python train.py --train_examples=203450 --conditioning="none" --cond_dim=128 --norm="groupnorm" --weight_standardization=false --attention=true --residual_init="none" --lr=0.0043 --beta1=0.95 --one_sided=true --batch_size=64 --warmup_steps=1180
Rows from block 4, named by matrix and row number. Rows with one number belong to one attention dimension. Each number is 500 + 50 x the weight over its row's rms, rounded and kept within 0 to 999. All counts start at 0. Numbers have three digits each. After the name is the row's rms in percent of the matrix's.
# v: attention value (model.enc.1.2.attn.v.weight, 64x64), inputs 0-63
# proj: attention output (model.enc.1.2.attn.proj.weight, 64x64, transposed), outputs 0-63
v.0 118:500519578410460516551464543404502468487626508510440454432526446528488492503540511520470501574541395474437521575465499479455502514498491465589552497500501445532409550592453488540388538571532463
v.1 086:593527532496569485480519422505516454484520558490444449475468606379537495440473513396524418493508504456460459488493545417448454462517579554469512512582592560452552517468509519493450599510433494
v.2 101:572462495408536521529575482459523420520523521478515310506524579557565511561501504471495449568502617481565503496569424427542475594509552536437493503494491457555480484487461476492469516504514519
v.3 090:408474514504456521496571597475470614535398450500508577508520426489557519439515445564579555514479432600520436480415588511500523448509495465437540467523499421469498590514524492475529456503530543
v.4 114:458510535513431612480417505461491500553494532560468567434526458527546503450436480477483514505519424496506495517528523402435625368508513538447467478526481508606446448492498505539431539488598444
v.5 102:426448550506451471462469510437552484458408450515506428484490461573453424480491510461540501469557513672507499462415535563487516467495535430460479562488520504468551508418617578557497502538448499
v.6 097:486507473543537542478574506507443383502529505515513481421489458398512555527509511541474490513454400556392496510487509487374544509460546507475514541613513481489516427505468397462456423399494550
v.7 095:482470459529431507555517540447505560499462508484453499485486454556454470448495423540472573439524394596528557502556580451458550401498527381543477400483540444490458559521606500466432523476504498
v.8 091:554471491503517551443521567532485496442545470390490441492534615465478448552506552524463506572503648414461539488502451561486430640526486465466521461447505511468456508503397466479502511552530509
v.9 074:483535544461469487432581552557525486493414375539500548473539471510508419445476489379526502514559493513548578479435638524499500496478422491420513524604518537465519523552511569462525490549449519
v.10 101:509518491511493580533349523463467474560577478528515535411496476539502535457513515465503487440561370497428562455491391500546557455450515587499509504556491454587509557572488437467486551501533554
v.11 084:463607465509538491442505495550470529533568529478528633517497484530499512472507510519544569515447418421585538495448583414500505479509548586487519517392538544437473436474484475502431469469628504
v.12 102:498533598507420474566483540508523465570565468459465372524492604587556490540566534549447540483483545428522459466438482486528427524520556471493457536519542519576553558532565558428437524573519520
v.13 102:499473571434564550551494448509482541477606445577503601536532589496526451451558488433482518518507407507565496484498439477536472496568565601443540515484540584502495497586437529602513528500475560
v.14 096:534517463462561496610470421394480490448474469556492452441516588466514492476479527517543448534488533409574487524511490429419580511470460571477511515430479486542466406628439441503487511473526576
v.15 098:614493577471586503527465546582471425459487497530540441545507560375559489563444520467493519525491541565385472521400542476515484567534539541622508510529465516481541453496526467492494504442482563
v.16 091:510500480423503478589447489506526493472565488514498433547607380573519522510542515543497491477440510490449478426551496477586492500448576452563528457476425536667523463473486478444484554496495416
v.17 135:524493559448462464522436456407509504531577498522506449456460537547509449485560565583400577516485586519433497541491442499477560439455573359547533489542502474519496470523421508442453504603501538
v.18 105:573515552481529519491573439482456471473490515476572412457504597489513486503599515505536467510530386550606467497460478555588491522494532495490452554448472543473575450432488518445427573602429546
v.19 104:496565436562491544553535538457462499462465453555544577530461547525515482431595457578495574460454438490514487510534511414457476382497533433519639509480416420462517521510468495409470528458526511
v.20 104:465593527456457513618432507479460464609516533497507594470557425486493459440507445546449535520452552516468573529468513539494574495437508576422470532547510513622484463502423477414457519550501514
v.21 094:492517490479627510564489433469487449525591552497520467427451664380489519460489495450498451456469462464600532510489567412428478529503551594499541469464451508475494518472529521557476511515485496
v.22 075:514512502542582513555667427428590534486510537567492588439517423482479550509493564496527552547514443391467470498510414455544485523452527526467588443548480524542444462538483494456514504471545540
v.23 132:476536442485488554462439500449501499518533521519461438431508460605504522463565466556470577453518489385416491517400367450578525565506504469493483512536461499566534523470471524439423486496620490
v.24 085:577406422550510495504451439481531501573539468527497451546514642462498480603484601472422474511466458440586538550470448423604516472498510491497571479523467447548445505552496542508458489449538486
v.25 097:491376580490467554509581578470492525451413505517530439532530589465501545546452445440535578400517612516502554526510424561509471472490504512504436518525521546552556553538562482529431464526533570
v.26 100:494465549475483536497457475418489494513573431580506575518538476520540453462486431571457558538481460467450505593501467448420432382546510485614520475476454443465460487541421464410492582561477470
v.27 093:553520490465550445561491535511598442481491470490607444551461574527458460486521614461429421510505497538522495460500521566522516421438437445469544443387548460543441547529553479462606482499466471
v.28 096:586487487546560497454427507460533481561490392443434484530496533465559453627414497482597564541502549439504484497506589547490518417503428563596442551465503511563460495465464473527472497492475565
v.29 105:515452451531557537543403495486451412553500463565538518408465409423508499537495531437494423523538428474476508496436448506552559500455526518445536573548500461536567411476578489488529441374547517
v.30 101:517545477579501446412550546513497525492598605521532551539582440474577478477517584597455504496493469415503490513491425369506480544559537480515520566406434484526482524463469479465498514448577501
v.31 094:559478545517477441469488514566550516462479505455503476482474427593490541498478472623561591474474448509531473517530536550533551587457484411576527447460522489538370533475415501485544531626500461
v.32 079:488504424497448438451517494491492485507496515580535533494492530477426515461448435512481507485449438509495560583545482523611458595432516415475469482611466508538431367552496505481425511548499615
v.33 139:445438448432538515461620485522513559514407476509527610507525372440488552454467547430593503525502503516563488503483556481496550472517522535624539518495479545421450431499504522491487458430436497
v.34 110:552497534547528430548390482508586578526464561513511492483510538485497423491496522583539416511538441626506435564550459501562448459527480501523504439443468495442505645550529467509588479528516517
v.35 098:497484499458412540436487565490453627578444446409473506403474417486539540477483468504504549491481571481539565404461504539569523499422523496481457463477571577545537512378533501479440502474527512
v.36 105:476546548523488469598518504537540523514436472522576620447516439569545499445514469560384607538510363515555541527534527522482527503477492435594513532521479540439515464507497454449425433475503521
v.37 075:505414468492518478448398522463522437564519503468585508514584492487515461578439485471458435527461615531471472537523575473476491541351574499568505548460505531485560519546532488598458497503490412
v.38 094:468523486444492570486511499468484551564530506509472450450538418608481469504530455612410485485503477528422500576491425501559458453565502532465458453504498459512502419489450496382452582482578389
v.39 129:578473462509486471524541505457520480514532453534502364579499555467511539628478547438471402503530507530502478469515476550539466533556422421479551433410467474461508534455521515546600513507373510
v.40 112:525501502397613541540549561509407459539585458497432474509490484504593557428491489441518422549468468441469538542448444409401564478518529575522506516512511542528517458535453497585480444441455489
v.41 088:557507476483448480531446466501393461501496473460456403577563546439563513598443458491410420495526532482514503598399489483469453539441571550498504571468573549484562537435507470438501460518454536
v.42 085:511392482432474531564415458489542501530531520489514530535513434441584439516478501529438503503562388484599541520470413459514559458549490530453474459579503378520509486577465506450428521455495420
v.43 101:514510548527423474513435498496549529522426465512544566569460463545457551503501423518559561570484547552553451536510592536479478362618523442537478520511564520420481457430498487551398501525522551
v.44 142:533534449522452548483446585536537508482482445560631525462466572565478527547547583475471444431482532552531509432582529522499443465496541481488620560508408450469532485518507432476483454443445590
v.45 096:463481525492537527499491506508464646500524558590481596519485521554492567393455436502561516543478385472533465505465491448500473518462498503419535484519506505493458569549491549389482548369440487
v.46 106:462523511513421453402518525487598554437461502515536552520466518564445464444560500572494499465501618496547536481580424491620563511410492478441496401436458526482445560450479549515497469529468516
v.47 087:594560575442517476485437498435495529455542496435556486492431479500543453546518524516410599570478500439459583484409520534533374480434552490562521485458409490521441500489448488473472546563443455
v.48 091:491526550422455483518534525483469480541436507498449384457434563417500521509502524505474570412487514478517608527485480515514480593543553507465399629540566473518523523492589438465409444469511468
v.49 077:457565527570463517452474547472464471379478538491509510492567518497486475401515424468542461381473438478618579435475582513469394483514449475553480466501546508557494533383514499499509530534531524
v.50 088:594500605494550557495471550469552390559381467491510591581518462465489460508443476575540496466469442451524482426475403472471484532558516568560577464501454442526516462563507486533523529466518443
v.51 130:483510428500562525476506490532496510531504496474559524453416519504439595492538458383618484475494533441513491454458583475438558464485547615471538507560432535489573446485483446486496409387448522
v.52 086:574502469491527453476514557536526491546567527514481549560482488513481563521432447566506514507548543490369570440520540512606567401544536448600502576521439508507484524487575578414452553555517534
v.53 094:542470507537474516480530537566480569476556457533577632577517387542504474494537485598483532501511493443492506572425594545436568419516488511518558527512487515529402511516489451448511400442485554
v.54 082:480522511532386476418453479507551558482519519472474603464590454458522474386495551586524461463480542412565509433417493516537448436440442567502505511487473525469527466515537424463536424414534474
v.55 088:490581492511561592494509492487480501486475563457542531461584513440549504520459515538462415535523325503467484571471490363438454526476521546501474572488529474572459571497566564550524537487446492
v.56 141:574518404505581518475483512637526514425532499462514543480481463392497566543475498410576498539499392547553418498465591490482472485507478559549537495469480529513468478508517465566521504367470516
v.57 105:414416441478500512616472479591481557556387468486562581507526371472495514458440543585447461547525438489502467523469465559502480444456501474501546472507507528487475442527547503483484466484608425
v.58 089:567528530535427568505560506531437497454484416397421472565484475570574500518561436546517557515506527490450582503534493402553549483445496488614460582569541516446507542480528564525585480492486535
v.59 084:500530533502590466548489501523505602479470521465531584494492424499474471481542456520496547539561432576442526484499500493600507490437558504304473435535503476496462466552537479598563433473473473
v.60 082:565410537520449497528596551491523451515502540444481547486503393552517540486548513496593499452468428597485450490408526498515550448490462572518481498459513485523509419603595457548603503506514422
v.61 085:495512517490456428432544521460582512443457537521503527444488517517502531385424524522563398437544434529413538427485522514492498543562520465390570488573546487597553478541547507556528520467583549
v.62 097:554478498516494514508411545490539493560496499390424360441517576450490534543444571464477494439584521480618528512432447464477499566514510550465456467552584485517532506551525482430493489553500408
v.63 090:486488441537499436498501422536485528530591516496434432450585464488564494497516517583416564516519456506530425504513604505620552458517459475483477447457559502501357447576535478495510534515428541
proj.0 102:502590453545508482452549462479436491533532451546516541572514470378504443513469417535572441484581571513555511456481539495536455456486450473409491449449487590442600446462556521505564483412526457
proj.1 112:489503465473551570453506533470486495530536516491500529516541473608544542602442520593515572465372481541503482515487454524544479480463434364483463484431488466523483463566490487487598357479522482
proj.2 127:498594485489436485497468524523504543527490496534520684500502451396490492536451508524433501470454383558494549455482571550445469425504490492522557509470466491463632487469435537527513487557447444
proj.3 145:523469570514511540505475442574536486478506545469510344478485549513436491490525543406501447503566578472502489532525486500549551594504531548551507503527530570509321431491513460482415502472502565
proj.4 102:453568534436490461416579520490483461578505492509543421520511491447468511592516494518567440507514543594484486452462514536589441558484463391488538461429584602416485433539547495490524442439512517
proj.5 084:540502495507489531451503479492465471484558543560460577545552546425552545512552518546462487546543422310499521544496427444465545499513579651534543455499461454530470529544563448474484526514478505
proj.6 088:431492479483532501589458578427539467590396510542443408489463447538531486547463532426454477445456471528510410496510501530589443429464524386467520532458567530454489495559474494444577528486444460
proj.7 112:506481590534486517469504484560498508499451498524556445520573538422477460547526546425505435544605596462519462487479481537567570622515523630505525544529498553508395436462530442518463518537458560
proj.8 110:528549472515452443591501480469503554471527502548507646509486440512475495442492450523496487523538419491488544523515541464450500416501482592544501563541380435507622582473515577548475575544473449
proj.9 094:530456488458584512530425446479524516525541617420469416458445547566522614539538507542482499480401475500495433534507391447524542520512598488579511457478541494546435484497531430529502486417529539
proj.10 083:441530553554465435525549534505534465553415475528485434446510394410495524610509538516490491555470497589451563478554578480520494469426556493459555500523536617418421457518571520473530536494545516
proj.11 094:535437522450413549490503478516505555502395519490514379459546566535463424505492467475526462449471564614444433459499489531572482513498361413452522507577535472496458495481478480585503479552445520
proj.12 102:520587465428455523478500482498499558510485551536526614444542431382470503541465501475486413529496428594489610463548532507539508491505495600496648479481498479476513494434468497595498498525536462
proj.13 102:539465466493462487432493440490553520478517506416515437540431501559470522467448473557526568543506623492462507530489567560456518554515392374601443446547545512514432434445518504412489448462511522
proj.14 117:493503487543540497403510522478468468492608481492502538565450485552534509513443508573517577478462528546478453531442516512519398486513476318502424480505524549473550502500501583425595434470477414
proj.15 115:459491442506583530537567510457547519500561535430476553476448446607504570529503525545510567454370474511551512561597470507474516473474480460409450522483567471490539535539456520465626423524521437
proj.16 092:420456513555448503516532531492489489490401498472524568472372542372501448450518510447459497505565452524497540527501536566405518482513519596414545509547523461365540532459432549489468500492488550
proj.17 121:406558444515425534518519550514538464506425473521548531545523425428475493562482460420481414531600401549517567428563578544532496489515479630496551524477532492460531536453512479544509588506497450
proj.18 108:490539441460444507430380538470561570471508473530503659532548470485497484532433481579423528551544568461435615460556548508468518484479465552530556459524492460576526555508501519541549490497514433
proj.19 079:469490495491490479545405515553614514560479548466475402450561429445458514601423504397447499437512467558481574479546554518527522509486521580520426580521532482468542505427487459512563541525412489
proj.20 097:515566480439480572438596479509526508532476493498520482545481528502483506617498494480541439462505421595496458410506520474572462486519436409486589450474582503405515423437530539609519454477545452
proj.21 108:592455504559529549505520505534533536428513509453489516513501441631551516535443519547510650506398537539488460509500449538509498477503449394502394505527555489540522447557472466407573439477510513
proj.22 093:411412488573489474477367548525434444480506471474506362529468533561539516466477518495530509488498540550521477538489576504470502494491554437514348565484473513461468498598452488424497544442463473
proj.23 113:496592536419384468470527487554491526572482500452503501483526513400483420535440492436526386516524477583462561425526606503510449451468448527439570485450527500428475464483533493596450514530467484
proj.24 096:437524510533466436539507546469459424437501461602478518486502387461470501415485467556549560582536529505441487510510525518423432482515542542539425522482404450417589522537494471449550611510447465
proj.25 112:478638475379485498467480467525525503614537512465504598519497479483526528519554533531439381557458408536532497434547550483506545505538533508502598442445551472490501433442495519571554502529470447
proj.26 094:466598489548509441528513500517498458497495466466518501548435455453445526524531516473535443500622603580538511448492551570558529572484440447441444517504474579477501466420565528549509494379596445
proj.27 090:432433497619482478543432491478479484490490507559411490456526416478506539559480499498507531476449411466513491581501490500505471476500632559512494627562396473462566506506470467481484615540444491
proj.28 120:468492505454554488569544461513434473466549602498495465454438492531481568462600550553512484466388480524484434520437397512503436538508503396400521463522539560435490509556497501452572419452555477
proj.29 080:359467537511418529495529472464616484547429567536476439492501482479509574557469498469447519482454441551427490530592550499506463460469573476504466477498544532428471447561423523473480570545388463
proj.30 091:571456484556509465564464471485408507400591405514451503496489527570446458403502448503587556549559613425521537539486529530462463504481446535491436514543418500497541515595530547465452504521528460
proj.31 099:502540517567489464514504489479456517472529485528534526504548491396495456452573496458514409584642595456486554528472473469514519469515514666487514551495433532486550553501602533527437521441553527
proj.32 084:470452514499500525492490504496510522469444515494514589484509450614551480536470614471454605511574543480541359440482466493461506441553486549500448474462452429497533615518538461501569471470517387
proj.33 108:490461540604541506478423552441490481451562471512449422516487505536527486479511492619552444558494500401450512564500590552533495533546470502464563533568526523521383473530544494538564493395543586
proj.34 086:496447388565482504400568475468480491430554460536476534515463454557472445505431545501561634535520532437475494466454524508517516497474410576452445508524482455578525508548637567518511553503502537
proj.35 082:429585582407524512571469531531505483530432556465470438536511477521529573487506428442471486459536457517466584553535467470471571451515498398530567571496455493484448426442433468395503449566445461
proj.36 095:440431504457497559526435519524510599541447500493503372499475511516487499524540554353466435447520514525501502461530494518598514486488577533463529453525515451518344469472437479510463566571444508
proj.37 088:557531501505541538493609534466535480438475494544416550531471561541472551521508494641514515494464434467499506489545464566484545464606508533439484552547532420504570547473444513428610504505425592
proj.38 114:483566573461502521532487398541458588553491514529568555518514541435501502482546471411457477496556451501561533434450411453491533535485555444573580482452407513514522536415469480527399453598470490
proj.39 104:502531448520508448384488449449479438454519458554520610535527534446480454496417497590568594525513528496490513550547530484507472411444463554468393463447494484472589529619541501514523558483548477
proj.40 098:546558577488519580480498548510453442513549544433455502495546546508519564538481436579489406488462530459550460515552510504486437504485506395543675534502535605466487428489484505487467452413531516
proj.41 090:587548537423577532470538477482468445513565465528501640490490585519478530461491436654530432520438556502514467481528373485449552457507518448514526465471438511517580512522503481547472438505519496
proj.42 078:434616549494507540511536458523451523518536501513443572467469571529468570439560447556486386527471581450515435456470442499482494552533566442574610467412436557552501463437507526493441476513514532
proj.43 099:450514530429543501537563488530455657496484525434609473472522542513558510578539521389461507438565448529469596501539456506531544568402518516470499469538467516515486488464552445517535487566429441
proj.44 083:466425479512483495543571533474602463503400518514502408537515491440451509577542558444462548544409445591488474498512553500554523513468568554484438542491586425419456421537435480456491576521457493
proj.45 113:428513529482538501555450491526449519503564473413470376462484476503538469487601547498489421499535552439483525526452533484492532550517459496598557490552468550521335422480546514563491417480544554
proj.46 125:465503464515457449468487355466506585551483462534590513495533468447481456538515498394526582529566424557478543451440516510501490543537485577529424483485474455510569515455550468485471611564540405
proj.47 090:485436410500432450468510404516564531557438438562514505442547473456486504479474513390499533423514426607498470470505445504494577475491462508441422477482506448437569479471490422432473540571522405
proj.48 094:512565520480543616512482485530500457529474489411500537478512514556545576495513440483466445505396479481501526500502417438431509414498546426538613462507436497478546470464341471482526441531438546
proj.49 083:484511446429531418541505431481462540515545479482507533487467491517477439512538423529555570585581589499402494481425448452449544545482415546509418443485451502541503521545632525535508517440593469
proj.50 103:484508440507491511521522567510433486448558569468409539466476571521466518520482556662489427493420584520497477551563585536499462464513515450417529517559581503472558508528475590524533481475502600
proj.51 089:401494488446507543583467627507553425496446534444376434464510475479500455481509527508457512448408467531411526491574567470491505505497502449450492565560607468472453504449454493441543517475533567
proj.52 091:487516525501493540531499404517462630492455491470547494429503486511523476497516571409506614496518447516541494496507409536378520545454474530400471479510447472493544527507481365590522463550526432
proj.53 113:447474512497499525512414573518526587483503524472396317462455535544507488469482530444550457506513521547438523528575565486547488568473472481440506471545553464418357453478544504525474489527508512
proj.54 104:439508499494542512567430511495424540464543462540434362549425517518464502517528443483567463536532492503438534573486582472466484574535476440513526549497488490497347537491480631549454559525518507
proj.55 088:527469512476554451511444527489446423492573469530382431523432515532480496401546440599540443508472615416526475537445488551495570538526490468541574460533467563517423449533491506468499470434531577
proj.56 122:487422476546516511526474594466506429477492514501421406512475473571437407471455572591515496500451532484463523556536604516506526508493470551442497574625569438466442494529496524512576445497476594
proj.57 087:440533523529519499442498540442471559421602515570433428536456551535520488450556401553572528496527553416500489528491552468487565605553454505515481486469464481563365513504507547493507512404513565
proj.58 092:499530546410521520489461575479509561609485640514531493462489476437504587499496517419451436505431499616492532472540487527497490432488549457442562536437503522480464473569386442490435499539509448
proj.59 101:449459522509461560533458595492511505480493443513423333508499509582511524481511505417518442498472540444524524525495543509466541485510445495568549579549509466502341486437500550402445505497473564
proj.60 088:439547524527540512538434546518459498454545483580447368543510541428494466465501474478535433562546543434514580548512557478482494554471517548491544558538504531488378573413520569495394503491472584
proj.61 084:396504414546550502517428455500449420473529435506463513546561450483500445540510498484527587581463560447553469527452510476461485506480500618562364517467449526517442600490542539482560563488539493
proj.62 101:567580527447534541501587426563450457497513469504525630530498532483539548496495410540485482528466482454507510498508400473438468465494512456586595536435424559517618507466438529556460478480441548
proj.63 074:514457496573516480445484461439497519450500429638461488523482494491459489502463494523612493573582584402479491563477444553488451526446446490511481439415448520538439531503601538519471514434602501