A small image diffusion model, trained from scratch.
Data: trained on regions of photos with short descriptions (Visual Genome), 203450 training examples, 1.9 epochs.
Rows from block 3 of a small image diffusion model, named by matrix and row number. Rows with one number belong to one channel. Each number is 500 + 50 x the weight over its row's rms, rounded and kept within 0 to 999. All counts start at 0. Numbers have three digits each. After the name is the row's rms in percent of the matrix's.
After each channel's rows are labels from the 100 images, of 14976 (inputs lightly noised), where the channel reaches its highest value: "patch colour" is the nearest of a few named colours to the mean colour under the peak. Only what is clearly more common there than usual is listed. The data: regions of photos with short descriptions (Visual Genome).
# convs0: first 3x3 conv (model.enc.1.1.convs.0.weight, 64x64x3x3, each kernel summed), inputs 0-63
# convs1: second 3x3 conv (model.enc.1.1.convs.1.weight, 64x64x3x3, transposed, each kernel summed), outputs 0-63

convs0.1 106:421458551472493529575613452461461461511434648495463545551418504514607509468474509451464507466525466510445487510505478484503479579605441518481462448504487599482545482464520408523510409505517469
convs1.1 096:520483431494564504448467454445463530461486454498472518523508494418391412405462501496499514547502484443553397444508466470397464445457405439493471517442507476480485437475363477457437419527488494
patch colour: pink; white

convs0.35 106:466561521572404573586471545482541538577499521554571490555554498570512549466559564459509599476560475544475521466556518489521514522594627465555504470566488469429476546537532462495514544537578551
convs1.35 035:430517516548464484545542458423503441474512457538522548445416390515571511595573485463397575530523526493510502460502462472530494564501446467458507499425477447484512426548504517595578517362489512
patch colour: white; yellow

convs0.7 107:494516510530514537527586543525446410561475414459529462417516542521518555561485514475595546534537493500402497555559573483467547444400525534537504490546461415397519511530616455564535508489481557
convs1.7 039:400508491424526526572544467430492529440459498539623499437547446457541524583641474408409499523469497496513517487397486565538476455478483559484445533497535579464503464500511552528512513435483532
patch colour: cyan

convs0.29 085:528476444536489505508412483487480486476451616608544559491472561520439480495505504471468494499547474449464468506466537422424477655625530448561481484552481593476492558497551451465432509530476544
convs1.29 056:500567517563443536611483493486458495452495578466429507433412489510499472548554502533570520479517511488589510479467497473546455570570471571431481571350479502440436457412489437568513489457506499
patch colour: white; pink

convs0.28 181:478470470466476483526426468487439443468477587462490530607590500481454475493489472441503481470575471453591474458457490465504478554728470479450468470503458538487476477467432423477487499474504479
convs1.28 178:517454497483579455468528491538524589468482546493457437402451413438443475539494514619450456480495466410414515477536492479531520477357530497510489602438522514550509596516485529462494473534449445
patch colour: grey

convs0.54 165:482509535500578511519503493562471663496492484478523638513552402458504508375477516415465510468544430539461476544491592518448487421493503548502538545551519565493442525515565509564505523446494511
convs1.54 112:420490464485496526486536434519499529477455499518547702514571451415486464603411452602527474560524472532529510479525456493503523411479541574504508532482505452442530461462499477486469504424505432
patch colour: cyan; green

convs0.48 091:546518489560550475512492503554531561539490456578561504488398556449583560486500575504596470558518591454448508538497511437574539479531494420528516484533490595494573621608506505450539516532469502
convs1.48 056:400459443463454487511430446437478495462454480586440535528491531474538454475485475548461372521529439470402568434417567533497431514456566559507538525533473489513491461431513487497436549386446493
patch colour: black

convs0.0 104:481490511470453469460507537502453474460480661469468517620601448498477438522435473457481475482545466458479461529450502608438482515638469465496459466462466457587500489489486458494501430470550422
convs1.0 175:565507504531566487507549444424526565396478637471441456463449537461461484461546477542509528484469466526543485499457522409544520435470495543445504631417501469401472543454465486451461459542425488
patch colour: grey

convs0.55 104:526455508464524497437500498542472439553559389536506520474491494459538541477424569369557524504521500530468484591510588487477468496353512583525535544528487391424465476506530472601467520487497504
convs1.55 063:409469460510515540511499432494486541423451513504569496510539422330519496558556493564454420535476458547488501474461487536468534502427595593520529515433542556504596452471478505481522517394474502
patch colour: blue; cyan

convs0.27 074:488483503502462508461307463428562465528476472543505407473446491485436438544473551516498503529458528467435440560507506442492505394488511550550462452491430520453543540525479381402505529508495471
convs1.27 056:535407534448483466552557512393501533424457541471437516436440512449444459405513530493517416477524446513469499476473450527520424567476622534507540544437466440565490443514509498551453561571423555
patch colour: pink; white

convs0.22 081:511533427490516483461510501501511460499481566595516513539581551518473453592534526652510518550443622496564533402483541503567505555538503494500497491504519392533464517452492561405510484588546533
convs1.22 074:438378485420484500485507549489603566496532518463407381494453425430462493405512489415498431474501445480485530514499486513505470504533493444479484549521498427476531522484409501520480419535393425
patch colour: red

convs0.6 114:477439455524486478475484509521449487522504497547523508590584486466496533509479517502548501514545519413546503478488489499384481581481486488647508482502455485571484518552484729464485525453495485
convs1.6 115:529491480492556512504520480438539552514499496518441405472477484490508478486551508459472508472477409479427534478470539488521504404529456482374434489435587475380440529454553349537530490500436414
patch colour: grey

convs0.57 098:521543483592523530502459547603470568505461490518561557389413520560466556492541518521519536552564560572496510455534586482523501542406553496489576556563458450465546525553571491558515584476461563
convs1.57 052:474381495404509564520506398436583484461425496526503439486470423400484474504461450478469470524474374509460490463500516514456565474478540496479457530506522473448470369511475472419499510481402475
patch colour: green

convs0.47 082:578451461465490484545547525595504521485484570500553530387424568520410474550512507407516568376445504498450480396532576496513471500421446464445543479510459443454521492438550510441526524497472539
convs1.47 091:499395493468540534470512487476587563443410476443446440513429480441401445443440448493411409423424465475561494468512527512484490521487545463501486555531509437484491484467459494502425387523431441
patch colour: black

convs0.60 108:446477471466495495557554520496498486479510527498498474488619476503503450536483513469448497429580475563595500500480496568457474462489497508675485474467534503534509449466494721505511496489493479
convs1.60 157:509557493529521493416533523479464547438544525440461498475546604489481405426484519552532480552481563602584529456449482493460393445472382499554485579444533465516458517466504613525496431487488498
patch colour: black

convs0.12 115:451478511474459467512589481499474524471573538464487531564619507490500468497459447517462441522472602465585490468478460580454492473483502492594493485478479522666530478465474608628514508505485460
convs1.12 167:534514501539522514440557453466493564439606539487424449504419490443488496402464514455512503485484390551463538496490456450522496467517438488467388546405450463365526490447470439427511452479453496
patch colour: pink

convs0.56 070:439462551476589507517491521450513566520395569542466602584467469503555474548479530540456447432595524599594482545500483464541565559549504514461482433486563561536496447516471531574481564541525453
convs1.56 158:535534454473508449492492472525446536520565493517561559592483525455524494477553471528522525531495617367473524444395409525500467496446443514460560491462399478626503469508413482533513490445569525
patch colour: white; pink

convs0.2 104:538463497476505538465403538531450487519417477503555525491464552481480559554463502453612477512513481494389547419521575564481516500554551403485565501540521450417521481446584361507529529492443538
convs1.2 065:454435471505484499509519500528612573423422571451494475498455418463498490534528448534376408488475489485523524481444466515489544559433531619502397567573529484508514465504463413486464471447464447
patch colour: black

convs0.58 086:475496521540494517494350526530485466515452410526514502307403498544524557485537484453488591508520477470471476508530555471519520459485531506489514434533553465391518448526560421484467551562504518
convs1.58 054:456533503591518514491521498501495514485486433460543447585429536426523600527532499516431453545572493504547599488425437550543451503480508445447406631532526582469472485414513478455531493412501524
patch colour: white; pink

convs0.39 129:469484492472483498556583469465454439481468590448492511613561478500435442476479443450435505459448497478514464480491483595451439514653498489610493420477468478596469439472484568469497483482554468
convs1.39 206:589557526515556508462573565545535553431540524478458512561430483526501511466590488546472499506484456462507483539455505431556482546383418560421458605392557490395492565469479489493502477530458473
patch colour: grey; pink

convs0.3 101:483519446460470515644600510516389506526448462507448459509457511535513480467467447366483487495476493444511455461481506394472438537585467472557526471510458553556577433515558579438502486469477464
convs1.3 086:530427509440461594579433455460480550430470478459540562483521507341432391476418507531463431482491532550514484519482537525420543518504443576529474518505493477520522431452414548523489429472472500
patch colour: cyan; blue

convs0.49 172:470470526447504476438693430480448498463484468439475522533631538454524481484481482512458491495500490447524454550470458493464468409422449520552458460453464433591479463437466571449498458464488462
convs1.49 190:605533464509502444397356568517515502494508502471505500469521353526489463571426515541478545537508528557480516499402553547508575517555579520530533573490537492514442536462473417525520442539518529
patch colour: grey

convs0.32 136:454484471485454485501475502540495585469392484474483578462452456610436405456557448568437581382397512523461475455511521413540474543441504482500528460497486522465453468447531460477397469513480511
convs1.32 123:430500530494392514545554539411601536460439564508469578479446442570416511496467495566540568500474531551516455562501542476432504433496476431475437477530515362477476548547523519508462460489516417
patch colour: yellow; green

convs0.17 081:510556581482510526547529510547495534531537561492468565476416531524529482544563501515409598554497485452482538581502556435536526497570528616503496583512484457472531449397547553481473615576567527
convs1.17 041:419377510429480594564529450393525590417431429457507516497482508462464477450437450470506487489478525531493464512492438485439488517455464492482411573517535450456481457484415520548483426558416490
patch colour: white

convs0.53 139:504518495404623508497473490553428576526468493478459551467452499471496529460439400428560458486427500495395477493439517421475504565527501529401482530532476495484541428442579457547398446504475456
convs1.53 103:491457522462471551534454409535454519438474458471586600492568492379487459533461533528448409521518468523542468533542523454463560497480482591501562515419548515434557415448388464504493465445449486
patch colour: cyan; blue

convs0.51 105:452465521513501490441503471535429480517519368563516508446565484473544543455469540380570493617517451494439482567480546505475488438388509498609510506553493521570480465528536540425530531423497555
convs1.51 063:500436517416478480539538483490462587434500474484512591483501486383478478500569461625583498485525537450480471490374487422493431506449496524536506522419455492468597513534511507525482493383465447
patch colour: cyan

convs0.11 100:461454507512479499483519498475583493544434542504502544569610549511442507548515500622444448405496589477535562444484439479643497579492505493472517418487514513500537573502500557480543458598546474
convs1.11 100:464435468471474459403518583537573590502567536462421397479429439483512520464431466506598475493453448430459473514491498504500443413494489383499476492578442456499459548497424508471476424497490473
patch colour: red

convs0.50 083:446504454498545531536564481488450571494504501561518679547525488440551487439425517469473476397585505548540454589461537468433498504489470550513483532503495491498439464524515539663487528498495469
convs1.50 098:487567415571548477496433490475437565444458468577518502549485428443415447531525469519468497562554500393428504485460478490449475414426427428450437534438528546477489410451501519485556508447552448
patch colour: cyan

convs0.13 089:561520586580478481579430520539550418500556560581523492559443552556508493474533556464531545474566493452510474503587543551541496587575508532538568485492503569570549501600463493515571593521531545
convs1.13 046:469491418365448537569532533429556554479448572441553609420521432434528549554503533511444510527441542513454495442509468533463489522439405529482482488462510536525497494516456464477553448394551454
patch colour: white

convs0.10 088:433525593444467538441477531475486476545472442497466494499514477526499527448518503483513532397612541502510622495472485483501580508494538528459447505580613491425476470481505601502445610567592475
convs1.10 083:472555502614537551478495572479555472519428463552519496522490385474486580498457506459431494535539532522474574473470564556540511531488492459411423600525616547495562444479581508508526549461586505
patch colour: white

convs0.44 101:504491543479497541489525471498528469527482489545556518571571550445498546570464626509523465495476490548584506455474554609513537472467468465561507542497570515519467492583463527455681478396563491
convs1.44 091:459611437572521478479631550498530437489557535506478517531527436435522468489554531532461506572528504452555527422481440477515502546496526621510620469585465493548517543514523504533532555452603506
patch colour: black

convs0.15 080:562412479528531430511429468535567449418479481558540518441533515532432429536471588505477550428434478521464457498577575508548415483506455521455592514487463442395550506505552406440517536495456516
convs1.15 085:493559518495521525429498466482480418535570483566455497424477541492548527463528541530371419538486410461506458479507456456482507493520538514518628438446483487492385468581432410452476552495518576
patch colour: black

convs0.21 101:519471400587503445494510493477583501444446456502533458510514541481367462497489602498481459479431457505432498421551530472599461439478481412513558485502498512427471598556479501479601520467439529
convs1.21 086:484574518524482548455442444495513422525554510605433523451459542507560536453545555521410459535464448438491461470522464442516532487502531516511644458450431485521434427564409422451469537520448541
patch colour: black

convs0.14 084:494491495551506462509555490484523469455556450543478563511569475522447436490522606479457491499593549435577517438522503511527507471521480530585551481456427470626517512519423668511491580521553534
convs1.14 083:508537490497488557504502514476496483498548562554440450448485471471558528476469565577445479481488364478461508535505402442533473464513580481446461545405486505410376443524453366469477491497434489
patch colour: grey